Weights of a small image deblurring model.
Model: arch unet, norm groupnorm, activation mish, widths [96, 192, 288].
Training: 23200 steps, batches of 128.
Data: 42238 training examples, 70.3 epochs.
Rows from block 2, named by matrix and row number. Rows with one number belong to one channel. Each number is 128 + 32 x the weight over its row's rms, rounded and kept within 0 to 255. All counts start at 0. Numbers have three digits each. After the name is the row's rms in percent of the matrix's.
# convs0: first 3x3 conv (model.mid.0.convs.0.weight, 288x288x3x3), inputs 162-179, a 3x3 kernel for each
# convs1: second 3x3 conv (model.mid.0.convs.1.weight, 288x288x3x3, transposed), outputs 162-179, a 3x3 kernel for each
convs0.62 092:142089152126133093064150127097132116125115103082133138166165136135165106073182113113122086148108111161140115114167085106132107142139158094135175129079109169095127128178113103124138117119163155087141110092106093181093133127141162112134120122152083114112104153142097125104096133189137192108124126095139123109170116101113138127133078148077139143138064119130145134114193138188147080138122120129131125117120140162112096115128156086158100101112120074139170115156117117106099091090129076145115
convs0.63 100:106130123175208115162166143143153137123125139118124129120088121110104136091173105163068067143096158122160116172129108149108085098119145116129121080144083148109131121150134108130158139120081110110110147165067155143089183059079106145142133120156092132116081083131195128143133062105120115092160147089119172070133094128128131055124066136183119126146170188106146105104100102140069175129119140096124101139163137165073131151104115149141124099233084175099153122060162123127095059097091097144098
convs0.64 092:116122089114148119130140115123093103109137141121096052160104094133091094169185142127137126156171123114184106138123106109115103095116092116128144099117143160189137166114157135182136133143121128172089136120101108099075113129136113174145149064142142143081149103099128153131123155097106157131194093181124121134128150072160182120159101136176189150147145070113211155140140167220145103105083101128100107120137168139144132142078174098169133106103129127184117091206162080158107064155120159101147
convs0.65 096:167142076119127212116101114158147080109083092110095128113080086164107123125082125114160129140079084128106111169102112136181152116157123135095144129148126108122056123127165126144153148139203124148182130127176128079152134185112161117167159085096112088114112099110097084101101161109165144094104112143099154135140143146115153133124111128156177114162167104088150110127125114116140148140127138151071121143094143136172120124142145127206148098106134106192119128115161099195142117076137120112107
convs0.66 108:085129114152129189118092113098090120123150126108115125118109117150074154135106141179105060146123095154112141115104113106094123117152120125096153135157138130098142124117158117077128119112141122135170127151166117156132143159094119146075133145134136130139127069119115077127143137117118083127150107167129097170128180119136126088135146160172162144129158146150169117108177092091121163091079182131108091095143109139143104143115108127169153134139112115139120121156130134110158097076203122130184
convs0.67 116:138135151116099105142096165130138056166116130087128160132174130088148223135083163135081172098142137134128136177121078063108141114076139142150111120101114090127095123129090116121083118136145139094102093096166120137168141195126165173076100156139155180176151138175111157098177132101112173044157100079099115117158118163112135117092152131167121114105164094118127201083112056122139087147119129106153159159085108161129158170122142152134129166124136138114179126137114131098146115105138127045184
convs0.68 103:132142055150120089142135134134112138150102127093116151153164154161118104131135139082107109167145138111077186177131135187162184182179156135133145144092146111100128119163091120159086166127135136137154154118155095123153110074116127126122122075159122129128152112135154102111126214102136084119073062194084155101114103160117146146142158098129115162163156099188107149154127128135173137125117166127090159148056135102179111133136147130124105149116153055168148109220061137211178131076093135043115
convs0.69 100:127112120132119079132117131114117144115104141133151102185135104135127180191156135115158116141123141100129136090135148142117162116159120099119116154139151135098064105081139147104137146163091148084160101122063122159090110107054100167117083157168131094104156119119147150122143116146154139154146113132127183160102212165100162109126102152114070122128126177097162120102135156154145101159110122134157084141132131113116108116198127162096103139255170138119082132162153144096151099096133116086139
convs0.70 096:140133115106142123128139145144080113189129170135159167118124071110136140130166132111090170102171088146159166152153161104175149102165148106139126133116136066097121129183114114138125169098130103117120165160180145094115096137136157083122177121177121082123119134178142191174105128118116142116139193169117072125171170124174167149143164132113079145155164128123123099149086101077186161121130155127140159147111118130199158157147174166110145191177157112116129091166137092138109133092096105062131
convs0.71 097:099142112149152113100121146119086161106133092096073077141207118125101141133156126093162166127125147113127093156136118116149116133176080129143145096128152131108114079128142124197128103159131140110098134141108126159137165112150141161108129140106129126097204101140081058117130076166120082091110100174146103104103093110120048119090158133116150180099160092145155122156149147097149130129150143143152164095124110092097121098130117138166090098228116148184076149055128085123105052081122076152146
convs0.72 095:123177135134067098108125132100076156123100108114139113134106167130124133103117081095085113119179138130117130093139108107100115116133153112162078127104136138087210140115132139108106105101112121199094150143185132161144166102141127126131142162112152197132171117144130175106097207100139066102160161141130075103096109113110145167092113095116134192149101162161088146099132135115136187129127098139112124132137140130130128161053145182152154197078102052134225126161190102142110109098154140127087
convs0.73 104:127134175116127091102172061111111125129117091123080157088131147176128122181167158073178123112148110180177129163101140102111114145112078120143098144159150097121095099115142171139114172122099133137103111069086172132120121138145112159172103183115124116143173184132115118139094112130100130176140154139136125117122107091146110117110123137033136105103155159152112161149130090161095127121131117147092141113089087121131110083121107148129118205128119108108147107175137133085165160152093113105128
convs0.74 110:101191153145137147114133151128140129154129103141118112138163121122114081121123092106121144113112183133134151087106094076137127073081087158127141113110019140111131153155099053092164123129116136134152111091063161140117127130145132142133150130175150128136098088160122147110114133131130139135125114140134141146108154176149136109107085163198117119114128172070129130139148142109089094145128111134165143164120170098115116165092098132124111122106108193090146103131094102105126091107178099164101
convs0.75 094:084162147178188167140114130134182089130154145107146123133144151092081100125143093111124071107165144086190103167175135087174166084099117118151147119171108117112155154139142152107121155150086132133106134077104118151136104167144162108166142132078102135125060100163105140084151145155087089117062124117166149133144203173127163104096110142164110148130069104163105140169115119120103155144151136131102164108154128151167099072147028099119143143103155149176071117077050127116084103123130107163136
convs0.76 099:129085113085122141114161192131120107154060148125112086129105106132172172127143117150128058135083112091143128166185144181154194149170124099179174087135156085185160133147171116116131121096168157070097123120099092143134118164109174108115154164184119156099120128139142188144138139134136135139086208150121117087146090116108160139070109101107128118093099056083089112133104146148151114125128096132119089107220150103137109094141125100145115134105109040178130140039154088129126135090176103155166
convs0.119 103:160132127128165052119157224120111116075155118116079109119104161134116142115152123100092126159081125117083086077181130158103103215143100109140119108124125101055115165143137109179146142191087119114098133111146114098115137170107116161085147184095157056143155113116137109163104176116130154099056161108073037157176051128137231124068092130114132170156080105148071129127093188127123148156158153100122089108117096084126101119137112060083131155105096079000107077228057159111165146169145107128131
convs0.120 096:130154144146122171167143109102101137176128165123171134085136130112117113161106121170161149096134166102140154151192186118112119192153136107119128164164106103095138141086129064200133142133127096117133155125072078083170123143071184126121132161155112079122152146164144173101160093120119136085127124124144105128109071082142138125082146159094115189078130158151105091132109144146148106120137114116124125153134135112118111093121121118076115088090128107106102119097118136077134127146143117133110
convs0.121 101:154111122111092100146121144140139115119092128146125093093144099128104132129142106099101091086112121121070139126172163086185139168133133110077111090105104108120146118175167146159120161122141142156118098122087060121083138125168136122124143146130097156078140139076189162126129074136129212103167126120130155149141116120117119098132109123129109135108166076088095134104153133124142149152133141144108169080089166172084094055069125113176112121131160094117139125146156163135122125163108148110132
convs0.122 102:163159099173137129156109110098122104129108160106119143083133120171111154136152084085110139115126160124051072108183133179147137144157131102171174113119109164099081090163121149158109128113116136134132189163132162110122139145101117180119145064061119129147107157109144101147169199197083103121120108111121149137121170191185154151103134173126092128131116155106099139129125134166078098108147144075154127140148120158155147161172172152141136151111159121133135122114153104178127093171155136121108
convs0.123 097:137098129203121122164144159134149137169147137155104161113137108160097127162084139156133124112135100114144108162084155175132175146123151204074148139143121143096090094122149185146091097119086155141108112139172128136095109146094108162141082150145151127106120088109121139152190140163182115110126077104066091116051124086091139132121075164124091134143157118125101106148092123061117185158143160113101123131136151124117149169124091096151123121090125125144183125118124134156091128072171157130100
convs0.124 096:145162134151128136143157150082181175128106090117121153115162135090138079099102120131146103125216217157146107152099084123149136131080112129136148129160124151086057148126124137155183128089083136145154145076173148165125076192121131130135111068106136172121150146157143214138091159102138099107099111052110158189108181071111152134078061140126153078145236140111171094152128110140103090091164117143117112140136142078144108115159085155137108090064155127141106130075117093155112116075120099082087
convs0.125 093:122159108167104114149132117043141177189129068087116169103151163172102159168219104174098145092074125094140115183121164152092090157146110183127153193194128184116139201075102144131171126151135125163078133113142117183119103215156119097143114170158141129120156088161195157101178155090167119113147126081168117136081129117135132072095087133157109197105116075124079141161107140138138162150105099137138095108146179120141130139132108144097137090101128109125147153159145157169121087139140118100131
convs0.126 101:107154158138151171105119112145147135107122118054142162121113109131097132165203170198128116103129154129075107170024149146137158059129102157163162143191115169127110130081096107092105096092114114085088112158083134113154065142094156173124141086136144069103105116132172116140152255041176073133129193100091152156086131117158109130175108158101088074090124122121175165141045184088127208066109102100175130119189206090187100127154101154018163160151175127196125156052112106118061155108114095178186
convs0.127 109:125106179121124156150155096093123131170133181124129139153170146166133128133156143147086130125082121110101089159135118178125162139169143176147135113095109102135130113127135148121093161120115165105146136155138113132111137114150132147177106138112119095085169120168110122155120076132095114070121135214152134116119135136176155161151138088105150103126163181155090114101154154139117132098154130099136127142152151136078156191180112173118140155151131172109108147059139075138096192155081155144126
convs0.128 097:151119102162201134133151123121133153105154128095111119140088142100153136132101174120115131098127142128161129155160113110170096091101157125116137144127141155196096149164149133122131179134164149097097112121109114119085143135106111146165169133150127113125126123084108159085078130121158178091161143138101145195139114117122120106116153101145159164131180141192114089170056119127158136111122131098138112102115120135138132126116123143061114131112157112093139087102114127166100081091069050073093
convs0.129 090:140102120162124255154128158186088131109177172149174139155213149131177129133104162148113139143157117089114187085121108103114077169135216130159132151087156110112137166089164153105142160115154093127150103093152070131162124114092131138115113135123159052178146127131134127162129097129189154061130150196129130105166124120145154153134113142176116095143171113102126157074109164107154087118118153130081136090114142130089085093114089125076105090166138145079130160083121098101112076140095116093138
convs0.130 095:143148121174204139087115110130144096136090167127054122165111156135119132151121068091098144092075126118076139148125146124136127151158122144123178122095139105108122110122078114116132112145139093110117063101107100093099138180119122210111148166112177112122151144163167133139128101121099099134148145182136122087107195146108164128141072090112116139141146138112086104120088113097139179151105110091152169154152139142112119110154083105105150124079112093108187091218173126125144185231121207142139
convs0.131 098:106148136151157174109123163110110129147145169165105087168093171148135138142135120141173121141146122168123163129164130103174090119138154135133166154134128111119145113177141182140122117086088159162099146126144098125120094156182132121177100116163088136136139147137132183148116115143140120154130152132125128117124069129115114126103141156157110109119146095114091119124094121113185138128139095126123155116123144126166131121105138129095147138117150082162114104078109112145127089173150162114124
convs0.132 112:136121106216128100130164126147115106110120138145083119089133198118119109124153134140090144109104103080088130103199141221173153065071087108116079104103150171115117151127082134125095068126147119104138104142104136132097093126159147171094128132113104125160103154132100183138124139118175154145134160093131123094168124102187151138088153117107168144073142177143131143130161161122143104114138145072160140075127097121111105174098099142171090124144167090145097185116134102080140150142124113114106
convs0.133 104:128126103134101136162144157081112128095131142097115114146118099099138176161091101124093141095162130112102136132156113139171190128117149124122114107096130097133142133119132110151122200111160115131133146189129075111120078178205093080130167113133115114167124147113135112140084121171162165108163074112142117176106115146134255121128105104102208152104121106131150121132120178176114038144104136146078079110125150134093145175190127089123118150046065117202153119232080124072173141093107147068110
convs0.134 132:141132119195193115143075127130138145134125101158083097138138115117087158128117115110120122152187126128147131119105112146119169180155129140091132090090128143178104154147126160183109122104120120152128139126101130147152082127110187171183140149122100114098107082121187168187110137114129128088109161135168158112087109101128139106119090145086078132118141142112146106128141122096099093118112086098110087125127159112160148180149142130121111148146122116255135150115132108132166185118185125128096
convs0.135 101:145125139139146185128157162151126125126111143167174153131154147118083146081167132098129138132156131146118125159196140174164135202133152125092162104142117138089133103136100112112171136108155129153062166125129110136151127150136126184179073066096157200116193108145143128080160238064113127123117082149121221158138071129120093130095186163157189141080113042141059169150097137116158088161210122140124120103163188117198144141116083114113140111155143109093143133120109097094085107179132107124110
convs0.136 099:099117116133136061131097173114106078139099090161116130091085173120140137126148179129141151114123132127174124142088191151084105135094042130092132126104138141136117080115075124125166195085093160125145143103097097145077166140107123036105085111165121102144147159124136133151104129102133083153111123190146125152128107153095084112091194151154157162122119122146165127117130183090081150143097082102100145158137113162118156104130138125170176122118104167151165078158146113130136127113142115144137
convs0.137 111:132119168121151144107069068117127185150132060120109138135079126101106125135162147113142150100090147152131124134069103197200151168187177140134144096147130130138105151138135130161159148151104132150154088108117116163135174173137135204130129104103118117149202146175147164210128141145137177101157144191113140123092090148096144090162116141082167087117167120137134157165140160183133121150119139143144164168212173134090096143217123123182123138182153135144088161179154152181225163130169120091130
convs0.138 102:137108166141134138079105106121173140136151151122128104159116146105130117092184154129108154187128137140123095093119117153139157087074136132055111168172104142140099128109097132103134149115132144149147139118108096099099121124075112148163117180170141096106119109093156164112155132209137156198115140103121095168142091117109193129115132143116107144133158169158178143169120203135165135115160117101118127139146156110095139104127130092112097113171085141153168101145116115201200112135139120062127
convs0.139 100:109161095128125153074116097161153137125145139109133166104181133142128178122041123141078054125111092123118170145183189192205192140116160145140120122103140138150130131146188115086107130154133155172122176109117163135160133088146132146114129113167072147109138137115164109112142086105134135147100160176084115130112193141152193171098098117137152071143140090163132109115113085088121178112147103125111068145135171120121111152150104116195115123116127075147109118226094152193090131163180161116146
convs0.140 090:166136113124196129092115147155098130124147157096097104092147152108181111085093214090153081151137136089134145109143154127132120078123111119123104156093076134125148080115100105131152165154105150131098144160091118127103106141127093150134093145090142100096174187125091155156157142125134166067110193078178142153115143085134079113146136096127175135145169122131098180087083150075231112112132122130153154167148106163092094138086144138157142110118123113144070132178135112156132107117151146124077
convs0.141 108:110114215145174107110101160074189208076142170127108113103122130118100091129123126123132077117099123179169092093126139109108092128082153142124044078120148095133109207117103161110141108159128098154139150137061091118085121109124108140056092170155116045120124115114116123184149094100148155151126105093126083100116194174148124122130108132141055131091140137090087130084165105154118112112083132143150156114131133113155133119111100132121083134110149142070116112171145119127115146126089123103084
convs0.142 100:162138156106160133107115126142125076088112095118113202163155143133109136107107187136130078123117103115162073082182133130126112045074038130142059128155144171122129125144138167147108151149128163138143153122169052147111141135091135131052129097111090089111144136096147161095090097132090124109135088121108169144101067105121116051117135128113133115094153162133120107085127103173151123087125118132125068135131126121107101072116111144128105083116104149161104156124112158073130100098130117095075
convs0.143 114:119168151129122100126132108115156164139127130098136142122131105142056131161126121126130149142167152133148145148072154168064126125073105106131210108063131112079092130136071134177137105119137096140096099115122148157128127150129130095071168083128107137134144134198129135116104255116103152127139114143143153169112079129121115149125115112141143128186165149118121153123101133107135092099111070107199122119121197145214137126151083151107118118099169127227104134208099123147165097042099099076115
convs0.144 092:127116137146113180144123114098130160146089124135138198130164136167118134065123094132099115103161114121112158160113114141197203159096120073123116080116167148172111116075142092091080172132113130109053140108083190162101145128138183109168105154127100160118110074144123125115154087078106150124107093154130159142084119059132139118130119136112173099158095114158129141137152058145136125166169107127137066140085159143172129120101073148135078127137089159108106136090072180193170154136160167176145
convs0.145 094:171155150112172078153152131096127107137123107139102118171166163166139157188108146124173156153152104111146117128082077121075040140084106143119125130132122114138147148160136146129127128112140137128117170126185195162193117142110135119144111094160114130092093125120137101044104114133206148124130131128110099125136147143171136168129147122120110133148129145134110134128133142079131169171130143177112120119119172123126112199128136164169123152186102154174135171117115156177146148163138211157145
convs1.62 090:135137124128181131153150113096177123120119092107109152095161111103122136049130090123134147139195156140117137123081117064143123090138195130121091139118151136177166139136145104171136144105155174115107123126139120130113095122124129210114151074158134135178122147140151126186105128164099109141082144105136157137167116139170140180188163129105164093164206139132144106104122127126080117112117156105132186109163140129106143147180133123116087103130185063077191116116086090077118146133088078091124
convs1.63 093:115145121104105092159096119153088087037126143113122060127087171130113145134161143110089128119134088130087084079110158111128084122071152118171133154100125093120098120138105196147103133123153161143141171118137148138163110099114097129186144129153162175088138121148109078148115115124091129124138181078141199116116188120139131105159121107118122090145111134129130061109089099082145149126145102143142158096110112118096116143166179137162116105122140065144117177169153160112129138127106133140144
convs1.64 092:178174151101156140154110129121132125099139146092147126142108124153157129122098077103100123161184105138154142116084103172137168213144089100049082131068084073119090125152178121132148130160136201149199159185179152095143102177110161118148077123147113118149140131140160093076182192144140080112155047109142153148153169120095097098127115143112170155096162154157158107124113104130147090137113149121162088130133094107083144103081057157096108123118184167089134095163077133111099133107148101099115
convs1.65 098:173179154110076134151154128159128111147118121129117112140170121163123063113147137156099118161109106115158114133094110148128167156119170133125178077165126064138125102088110103099138133164134133084099136129140136084170139117146155125094163101120175153097128114140172115148094219162146105162111119177201154120135158120152158119135119147130081164121126113133163152132123172124184109067214125108171100119124099146075116115070089114089121047160111128158117097165172108138105114141179125091098
convs1.66 105:099156149122122108170115131110131075113115137140132124144161081139136132123169171132146111122096123187174136151110074109100137116170168123193132160157174199129162150076148129155154126161089146145135100142145143097163153108163092098140157168079157175098123132094120110131095158185148146140185120122129174124130074096138106131159119113151168095174151130107149112148054122100079124131137118130042105174067148137109147136143103153034125153115150108117173155141117149187178143121173109126098
convs1.67 112:127122085178138113069137201119144125175135156137135103109108139131167222077158129117179146102142125176097152159208208119240213107130160142142149126126121178121109134146144167145122123107162150127127115102134102127162151105133105133159176143143129092117157129136167135159118113182168172132117175155087119153126105159150052064129179070129116124123164191138130178133173145110131161139058068142111132106129129128122101117138142141128155131150161117137144118166115125148139135075106115131122
convs1.68 095:138150166152128124128149129132135100155115094152142142104104069124152058109177122162149117121128103137168179131141145162115141112158114127139192129158127105141069126141094153113090166138076079116164090135139120135130097187185058089076093150110112145106132132109102157144093251206186150095110043097099137144085141131142174110108101046094080113182134116153122093125125062122161122124128151193126156123159111156112183058123149134092132173135114097142134096156094129145091163160064129083143
convs1.69 106:118106136135070080142134174177115072125190115135095140045104104069135104159122129091108127066026072162091137160109110121154094135113109130134165089150098126139100201072095080133103130175113182131164149135099163103110068152156071134103082087140086125121172125127129130163131123081094106129146127110104161149165139170115165120101088112127050157133161167128058141145033180103076106109147129162171139204122122195194150150180135134171149184123151151103038119075178124161159133103148104112134
convs1.70 094:126090130157128074189129182100131120114130087123172114118117135080110131145148160135153080139116126119112112161091105150092140161108123105191192141106154131135144169117154100126113122158161126131082134132074105105132122202137127131143118146168159137127133115125135112148079131113120131106117149120038113142099129126175156134116127121144153086159141112167120082151144091154172151140157085109115117113128159083081144096117132091085102091124102087091090101061135179195104139156152104101164
convs1.71 096:187099140172138116115119135133146078130150113137142143133117191114121113094101120157167175146139137149078137132112105126154114126172183124128123114123151143154085158190142091142091069170179201091135132067154107166134127151225151131137142139077172091104151140084177095128140186093176175123138187085097067114104149075156161103137105118165078131126094207164037105091148105108121101104138130095153179102117143128128124083110118107107140152105135131188120122102171150131093136102175092130121
convs1.72 090:138113130120112135111170097166131167122111099117115102167175134114144092172147139147146089115118108110118163158147172132103154175042076075068113079162136142087117112132117166147121109135106102142203040213147167170156123144118124150134179147141087076153164161088136120118134140157096173120111082171141130116146149181144131120116150153129123166103168090117079108107141091132143144144114128082117103174132103144113138140136097160144097131159102098074113132061078049123130149167109132141158
convs1.73 105:141133116151106164107112163119105211165144133165160119072104127052104111129118160085132149159106117102106121167120092065093075160146122112132092105140075165122104145194106116128191154125089102125108098106117107089098130152116113124065076128154126127161141167115104114153169110065158072188124082143097129115104131127143119108110115116161114232108151101124092136124154173153163136132130119087088193101102156095130141132114105138120108122109128173132108114096170102133069206095115120099145
convs1.74 110:145136150172128078131092148113143158090168122116125147170109123175137122102124075136114153193133117075170126142132128123123148145125142144102126186116130153127079136173138094211124171121106178109101217160156090158150091130126103115114100096127170096126100119160192097131138076150103129076073112143079111075098130090069113105143191151164164141090145147158157150128153060149105148153122120109175157098151102131160132077127182151129147188107136152087115101156107201124131108160177103129137
convs1.75 095:155137145131063108151154117129148124141145113108171118131111112103149107138109138088085105090126148146107108146132094114132078120190076105118132153082140157150055120121113124155059114130166136130146106097148145135113153117147075103151127161116146101088163160138128142136105132168124161136135103128115112125115054127119097100142100129098154079066172080122139109136126117136096129176142131143114090114125071086106075164135092136101140151158151126172120140153144099124135088169126138118180
convs1.76 094:071113110122094110125116078144128113160207151166142127121123081076085103184112094118161101129135127166146154087100207175148109173126110126142095120145223143136138104150143111110093091161164132098171106104103138172157095057103159114110102099143113087113115147082162137147125071150097100127109126149107134108132149119114101167106152166159131105127220180132142133091127109133196198128092149107108150095144108135076129136155143169151096085116139131170156145085109095087127119084106122142130
convs1.119 101:118122125131149127116103145129158106122117154109187146085179122110131152086081117068208139126148110154141157143121147099143148140147158120161118141137126106142207101180130150075177167035130098126101119198086208100159141093140153150136188086130113094136132120173141173083117205151184104107149170138129100158131095107127144119149186117141175163146184142128131098120088091200102151167128105106154077103138155108146101116136125116163170091101109117102145142147130114153118121104174109155122
convs1.120 091:145181216095128074107094100104112119109134095134112124090125114166120097155099159107109066142095130123140117105115098135135110118184148131158111129090121135101098182132146171105121117128151099124107152119125101127139168086143133103141153098094133105112121099106141129159111136176122121144130125161132138075113149088110094102188122175107150114097138089119092163145203117153134120140141180164181135087125152102155106130157126155110120128138139083122149150136151128088123097136184158123146
convs1.121 101:128164097129153127147186129141125071136162117147163092111143155076124095122145115107133112113159164143110147126127123104079150169089129137105131153126135166151151128174089093139089074144103141124150092140191151142118146130153101114137113151155127136111130091129136133087119135148102112119115138101185153086159143084125110115120140153114133117155129167151127145088112145059173139117146158159122088148179070134095139128082158132140158119103125118068141155130100106169117170117124133142131
convs1.122 098:160118171142137136125164157112099093102062046113088094137171142148167130195150162142181157095130109104124139125092110144095108088092120154146152109171101142140136116134099121103093127117180120141096061078050128117084150136155106144106149140146102135092106109104088113114165135047137042140071082094143100090121124134138142083157120145128095106143176118115144157097149156108124164186168100122112128088201131088098127108117124108138106163098079119141141138115124142167151115145130081135116
convs1.123 094:104134116120099069136064103127125088149072084136121086129147118102138141139132105118110137171149172079093117153138077091137140112113105137126116152096141164102116093114142175173087183177152152114113082082125192099132149161155099073145147144127110095122148167112115078112095141130199147154114139171118125163153140158149170194122095118140148131084205067133121093140153136152138169142120115137177154123085149127121105115113158096159090114117127118122057084176168178128100118123096183114097
convs1.124 092:101097102131121128044077135094109093114142110114089131102136129113125141097051157091125119046103099148090099172161141140126165094213180128123146099152128127115116164154129138154117190127087161141080112104120123152198142154142130090127204151159114099093092123162131123144144163130127151133106064125135103120151100141096153115157155128161140123170136107088142130165187104133110125095148071131157111132114155129098171100072113152120141123196089167105135135120170122111157133109155147140104
convs1.125 093:152126134143104145140069163092140116146139075122150137120083060101117064096071151123094144152104115133159091135143155123171135112140116108153069145080185121161083071117201113095091096138137089102133121101076139116136133132158109118140122124089119184103107131073134093107152105115125150180122162125131107141156132163145131117147122155152148120112157118120125117118089156155138152109088189146117120123122109083156112116094132124147108114111107118098113119127153099143104120124125131069104
convs1.126 104:118118160140116158123119166087181182129101150119151104115091075116134146149112122085150140103117115138138049122133144152117105133104084131112094116132113132117135167077141103168156132143116097138102121081138131098109108152078085073103170208132135138121149134146084064068161148197144149156141090163049184125136125143147142134123128084145140133124054115106233129119182091097178096134148177159078113102089172096115119144092131153151151103140159121134146081112142101175161141163115154199138
convs1.127 098:123142081138178142149150166130131176082134129079158077094054105130136065130056114131145109123152057153160088091126109075076085147094147147156127158091102112126099076129121167158118116065120106081086165145135100099130121151110058094080145150114091152154098107143167106104111098179175138157140162157082091120132128147153140078085057114110125108137157140155144097122117105141142051096088151118129155140071148136168104158122128118199134104143120154122132138113081173129145135107129137089155
convs1.128 099:108108163161153128092123135093141098122141144073101076057100098095076066066155096133096125095124125127158104134038075153087140095098124134059096115113094145140115156107080099077096165081172126143093158139103098149106108103073075077098081092131128132153159134143164134146123103095131123128164168147112115101164149152094151139135110136144127086141095162079166092163205098129140074141138132192180159135132157150142094157126137138117110174142143098149147152093133153149139148145115132072121
convs1.129 090:109120122148131075086083116122161096121136162146141115135134086131037067124076072080069156143098118170146124193132144094102142116144141128123103110109133111087125151159175079152120095145128108128137122107101126164167183100119134111138102166103051124168151110116114168095098103116148098067112173120101077083101084113186177138169133097179097089144097101188083115089111156095172103145133167115154182129133126152136144157120146082131189126155148145134181148098151141119137102173112106106124
convs1.130 098:126153154132142154095180172164129128112193123174147050198107125142168161121167106101155099076154103152122172124126176150134192153203099100135128163165101137127184165154130091164123112071108167168042146174190129173118160081100129157161131153133087110118121103103128156087145181119135106148128133170097118090123077104142124071129197140146162134124092122135173070150157105127155179143113085104101116166125097139116121126096122164101100054074129113132123149134131185185163179164193094130101
convs1.131 093:132153082134122101157142137148125144154121081115099079139063131115145176121117118094132131148137097139154110147111158157126170151112133134115123137099129078129109118121113178113072120129144125151146147154224091149131105101115131125134121144145098042092085120126124105138129106160167097196136159121129098101104193107113159101134114133116112094138138152105140159067160150071151116131148081156135145138107121115134152115177146173117161157155112140111169105102127137158107116144096127121150
convs1.132 111:065096131156156135130142114142116101129192124149139114127150067059115119118082155138137128146153110112111166116120122128115126163099093125156104091123043118150149147146126149116123173132113096145114062084050132142161142076118116080110129153112142099121127136155124174117146136126113150087111151140102161105085138103152106135133145140094095091120166118157102126084097151137137121131129103071143112106128133151092099120102063108168144147118122154124118128151120127164169164154165094135145
convs1.133 102:167099134152196141130094142145147094128091135138154161121145123102056157145118121164168088126053130120118110093157129115136170170125137130083166158115128063059096099168133109168127156131129140101122178108117127128187123114131202117111115126122140119104167091104083126128147118126150109112142082157124054140134125133126166129078120128149108157153060129164169125122112096154146117147157150145139115108201127125100102160137167112127178144091154124118136122207105125120130107115109102099144
convs1.134 134:140142060109104082130154102136145146114123109141124129186187178203115107119092092133096139181173136121121159147152164114075085149136197124084098175125114195176166145123121144078158117094101155141163109176143115121154150129118156181143100123136122121137178147154137099147187179151171147125096086144159151166116129112087082126114176136150148110138150129134136127108097081139130140114124142134116167120133145089152191191190135169137134121144106123060115137146124121143109157150116119119134
convs1.135 101:147167082137116133121159103097072143118158116126106113160211141143137130133153134165130144156143150139083163130109134153108143124147147135144099138191135117125107113120136128071138117126102092091160140153139208097126135152133120120126134080117118108108129157113179116049101000100161150158180145159147065109167161151093055122168209067127146100109040112117097156130123145091215116142093123136151113148161089147111121124132099097124102108100097168092165069242111118152133160162137113096100
convs1.136 096:092110163110159126195130145098104071108135124142111098133136094154175152138136120126133123166126144140154121074056108151100137111176134171134159205125088140165101120108082133113149127069116091128165125146066093101133108072165148169112128103122141090114167146137079093140132124185127173193096091149125142130086187148163140083124166149169149113182149108107093110125086134141094055121163074105113149092134083095131126111093139124095105087120162098126069130098130159115135119072099096126143
convs1.137 113:108096147139073130109166094146063138139160117117119104165221120140188139141125117164189099079153160110133135087204171100121100088161098167118143179153155164147139175190164166155119113125125124113170132178167121125125164106127136115134153132119106111114125092084089195142153145142162167110124073056114151099138113133101116134194162115123136135102112140128136096139165159086177096130174117108093158057140107119076149166117154134184157107078098113157144157163147121151165181229175185168184
convs1.138 109:143152161154220187072111114135129113100101110155127096166140160156134124106054076150218125133130107140141154072067048121095141147130140089056130145108148138185157142226128106089142156116126154181109096149134114090141125083112121095108189162097147077088125121093170101099124162131135072120103218108097093167148145123161159129155202150152210092115174138104090128128160118233103148126130115053112153093126100105110120131122121132130102111101143153079133117146110163119124151117160124120140
convs1.139 094:126095082168131114138099090080129113122089115118132108077159117100156089186156127127125144124125139196186084076164103104124112172143108102094107113132126179091135057155173130176115100170126135137099130134077146153144137213070140174126084137150167140133094113095149112133124227147187131085123074085152180119110107136156127061116177149141140120099139112129173156168159108101124136129153117148155160167104089148124156153127132102084135123116105147204148114101098097069124138133163164174109
convs1.140 088:110077113135149170130158137121190156094124121127107089122136131145095116145138155089132120124197116086166126138127117140107113127106111123139113153156053174120094137161134148133149090220172112151154089137137135205104125120117119109102077133114104134146057101162146145148171114159176070130186000089086099097108024097132070060134135094160142166150235089120086175132202097125170105137097096081123107095043143116110105104115116183088070142109101145139151138031137131116173157138110112114132
convs1.141 106:126145104141100134155089143152085124107113205107140167152127110172099120142080109115116188179125148126136117116159172092087119131159155131154113073163123147096115169115111153093091140164162089145104141209097151131111117130095140115125104122106150095143116138150115141062198151129146105122173139101118135115083072126161136081120121135175133092073142074153125086134124151167138159140169113058127078157168142112119117135072143120103144135138109127108203125151093129163148171121108120153116
convs1.142 096:182143133153150122150151081037096134159143143136120156080149153120156123083132092141112130131146105160104203142133153102157100106144138170100081101099139150128130097107142133097109098115152091108195124177144099119071168171129156117104188126087131158113161116081152113078152183142162137126165195122186167144111171160111102135118154199143135127179097100144106119131144165154120120113121144138142153088115155142170115115123100134134111133135103169153097125196122106122137128158142141220169
convs1.143 108:096102109154103152134066149194111176112159141099157117168239105129155124127122122122191140146109101089129133092113137075186120185083123106149115101162165140149127132150132107185107150115150165179143141129091097170097107130130150154125131172127135174137156129141115112166078000184165075117114048123121189162097106155130183125183177147114159142168166170070152130110155110133136156128123090131104105133138108102156133167167123123136144164160125122099124109160151164232150102182162147125137
convs1.144 092:120192105122129123086090153058161108134183123092124133177129230159137077121081133139128132169145139197127088145153144152143160131126181154140128116123129151149140123163079167122129125122106142143140190149159178148126107110132136117143110148136145109179117116100137124126077129115146119117137115122148089105151133117120117103126138100156095111107124088152187104156140110127152116100178095130159109112129121168117172144115156123122139104136158132151181155110136123150144118139147099110136
convs1.145 098:141126159166168167164161098094113096065094155104107117116116079133137102161129138090115142108155133111120104130084100087122125109135111142136142191189159164161113104215180120139085084129070063082090107182132137145147149157167216193119164199171147127094136130105138104100155146094118102113124086126113112109143125168148139131116137125137176118125168153084076129123138121200168154116093151090104062122108066102105153049129146096134127114093085107119069133127098144161155151137106135129141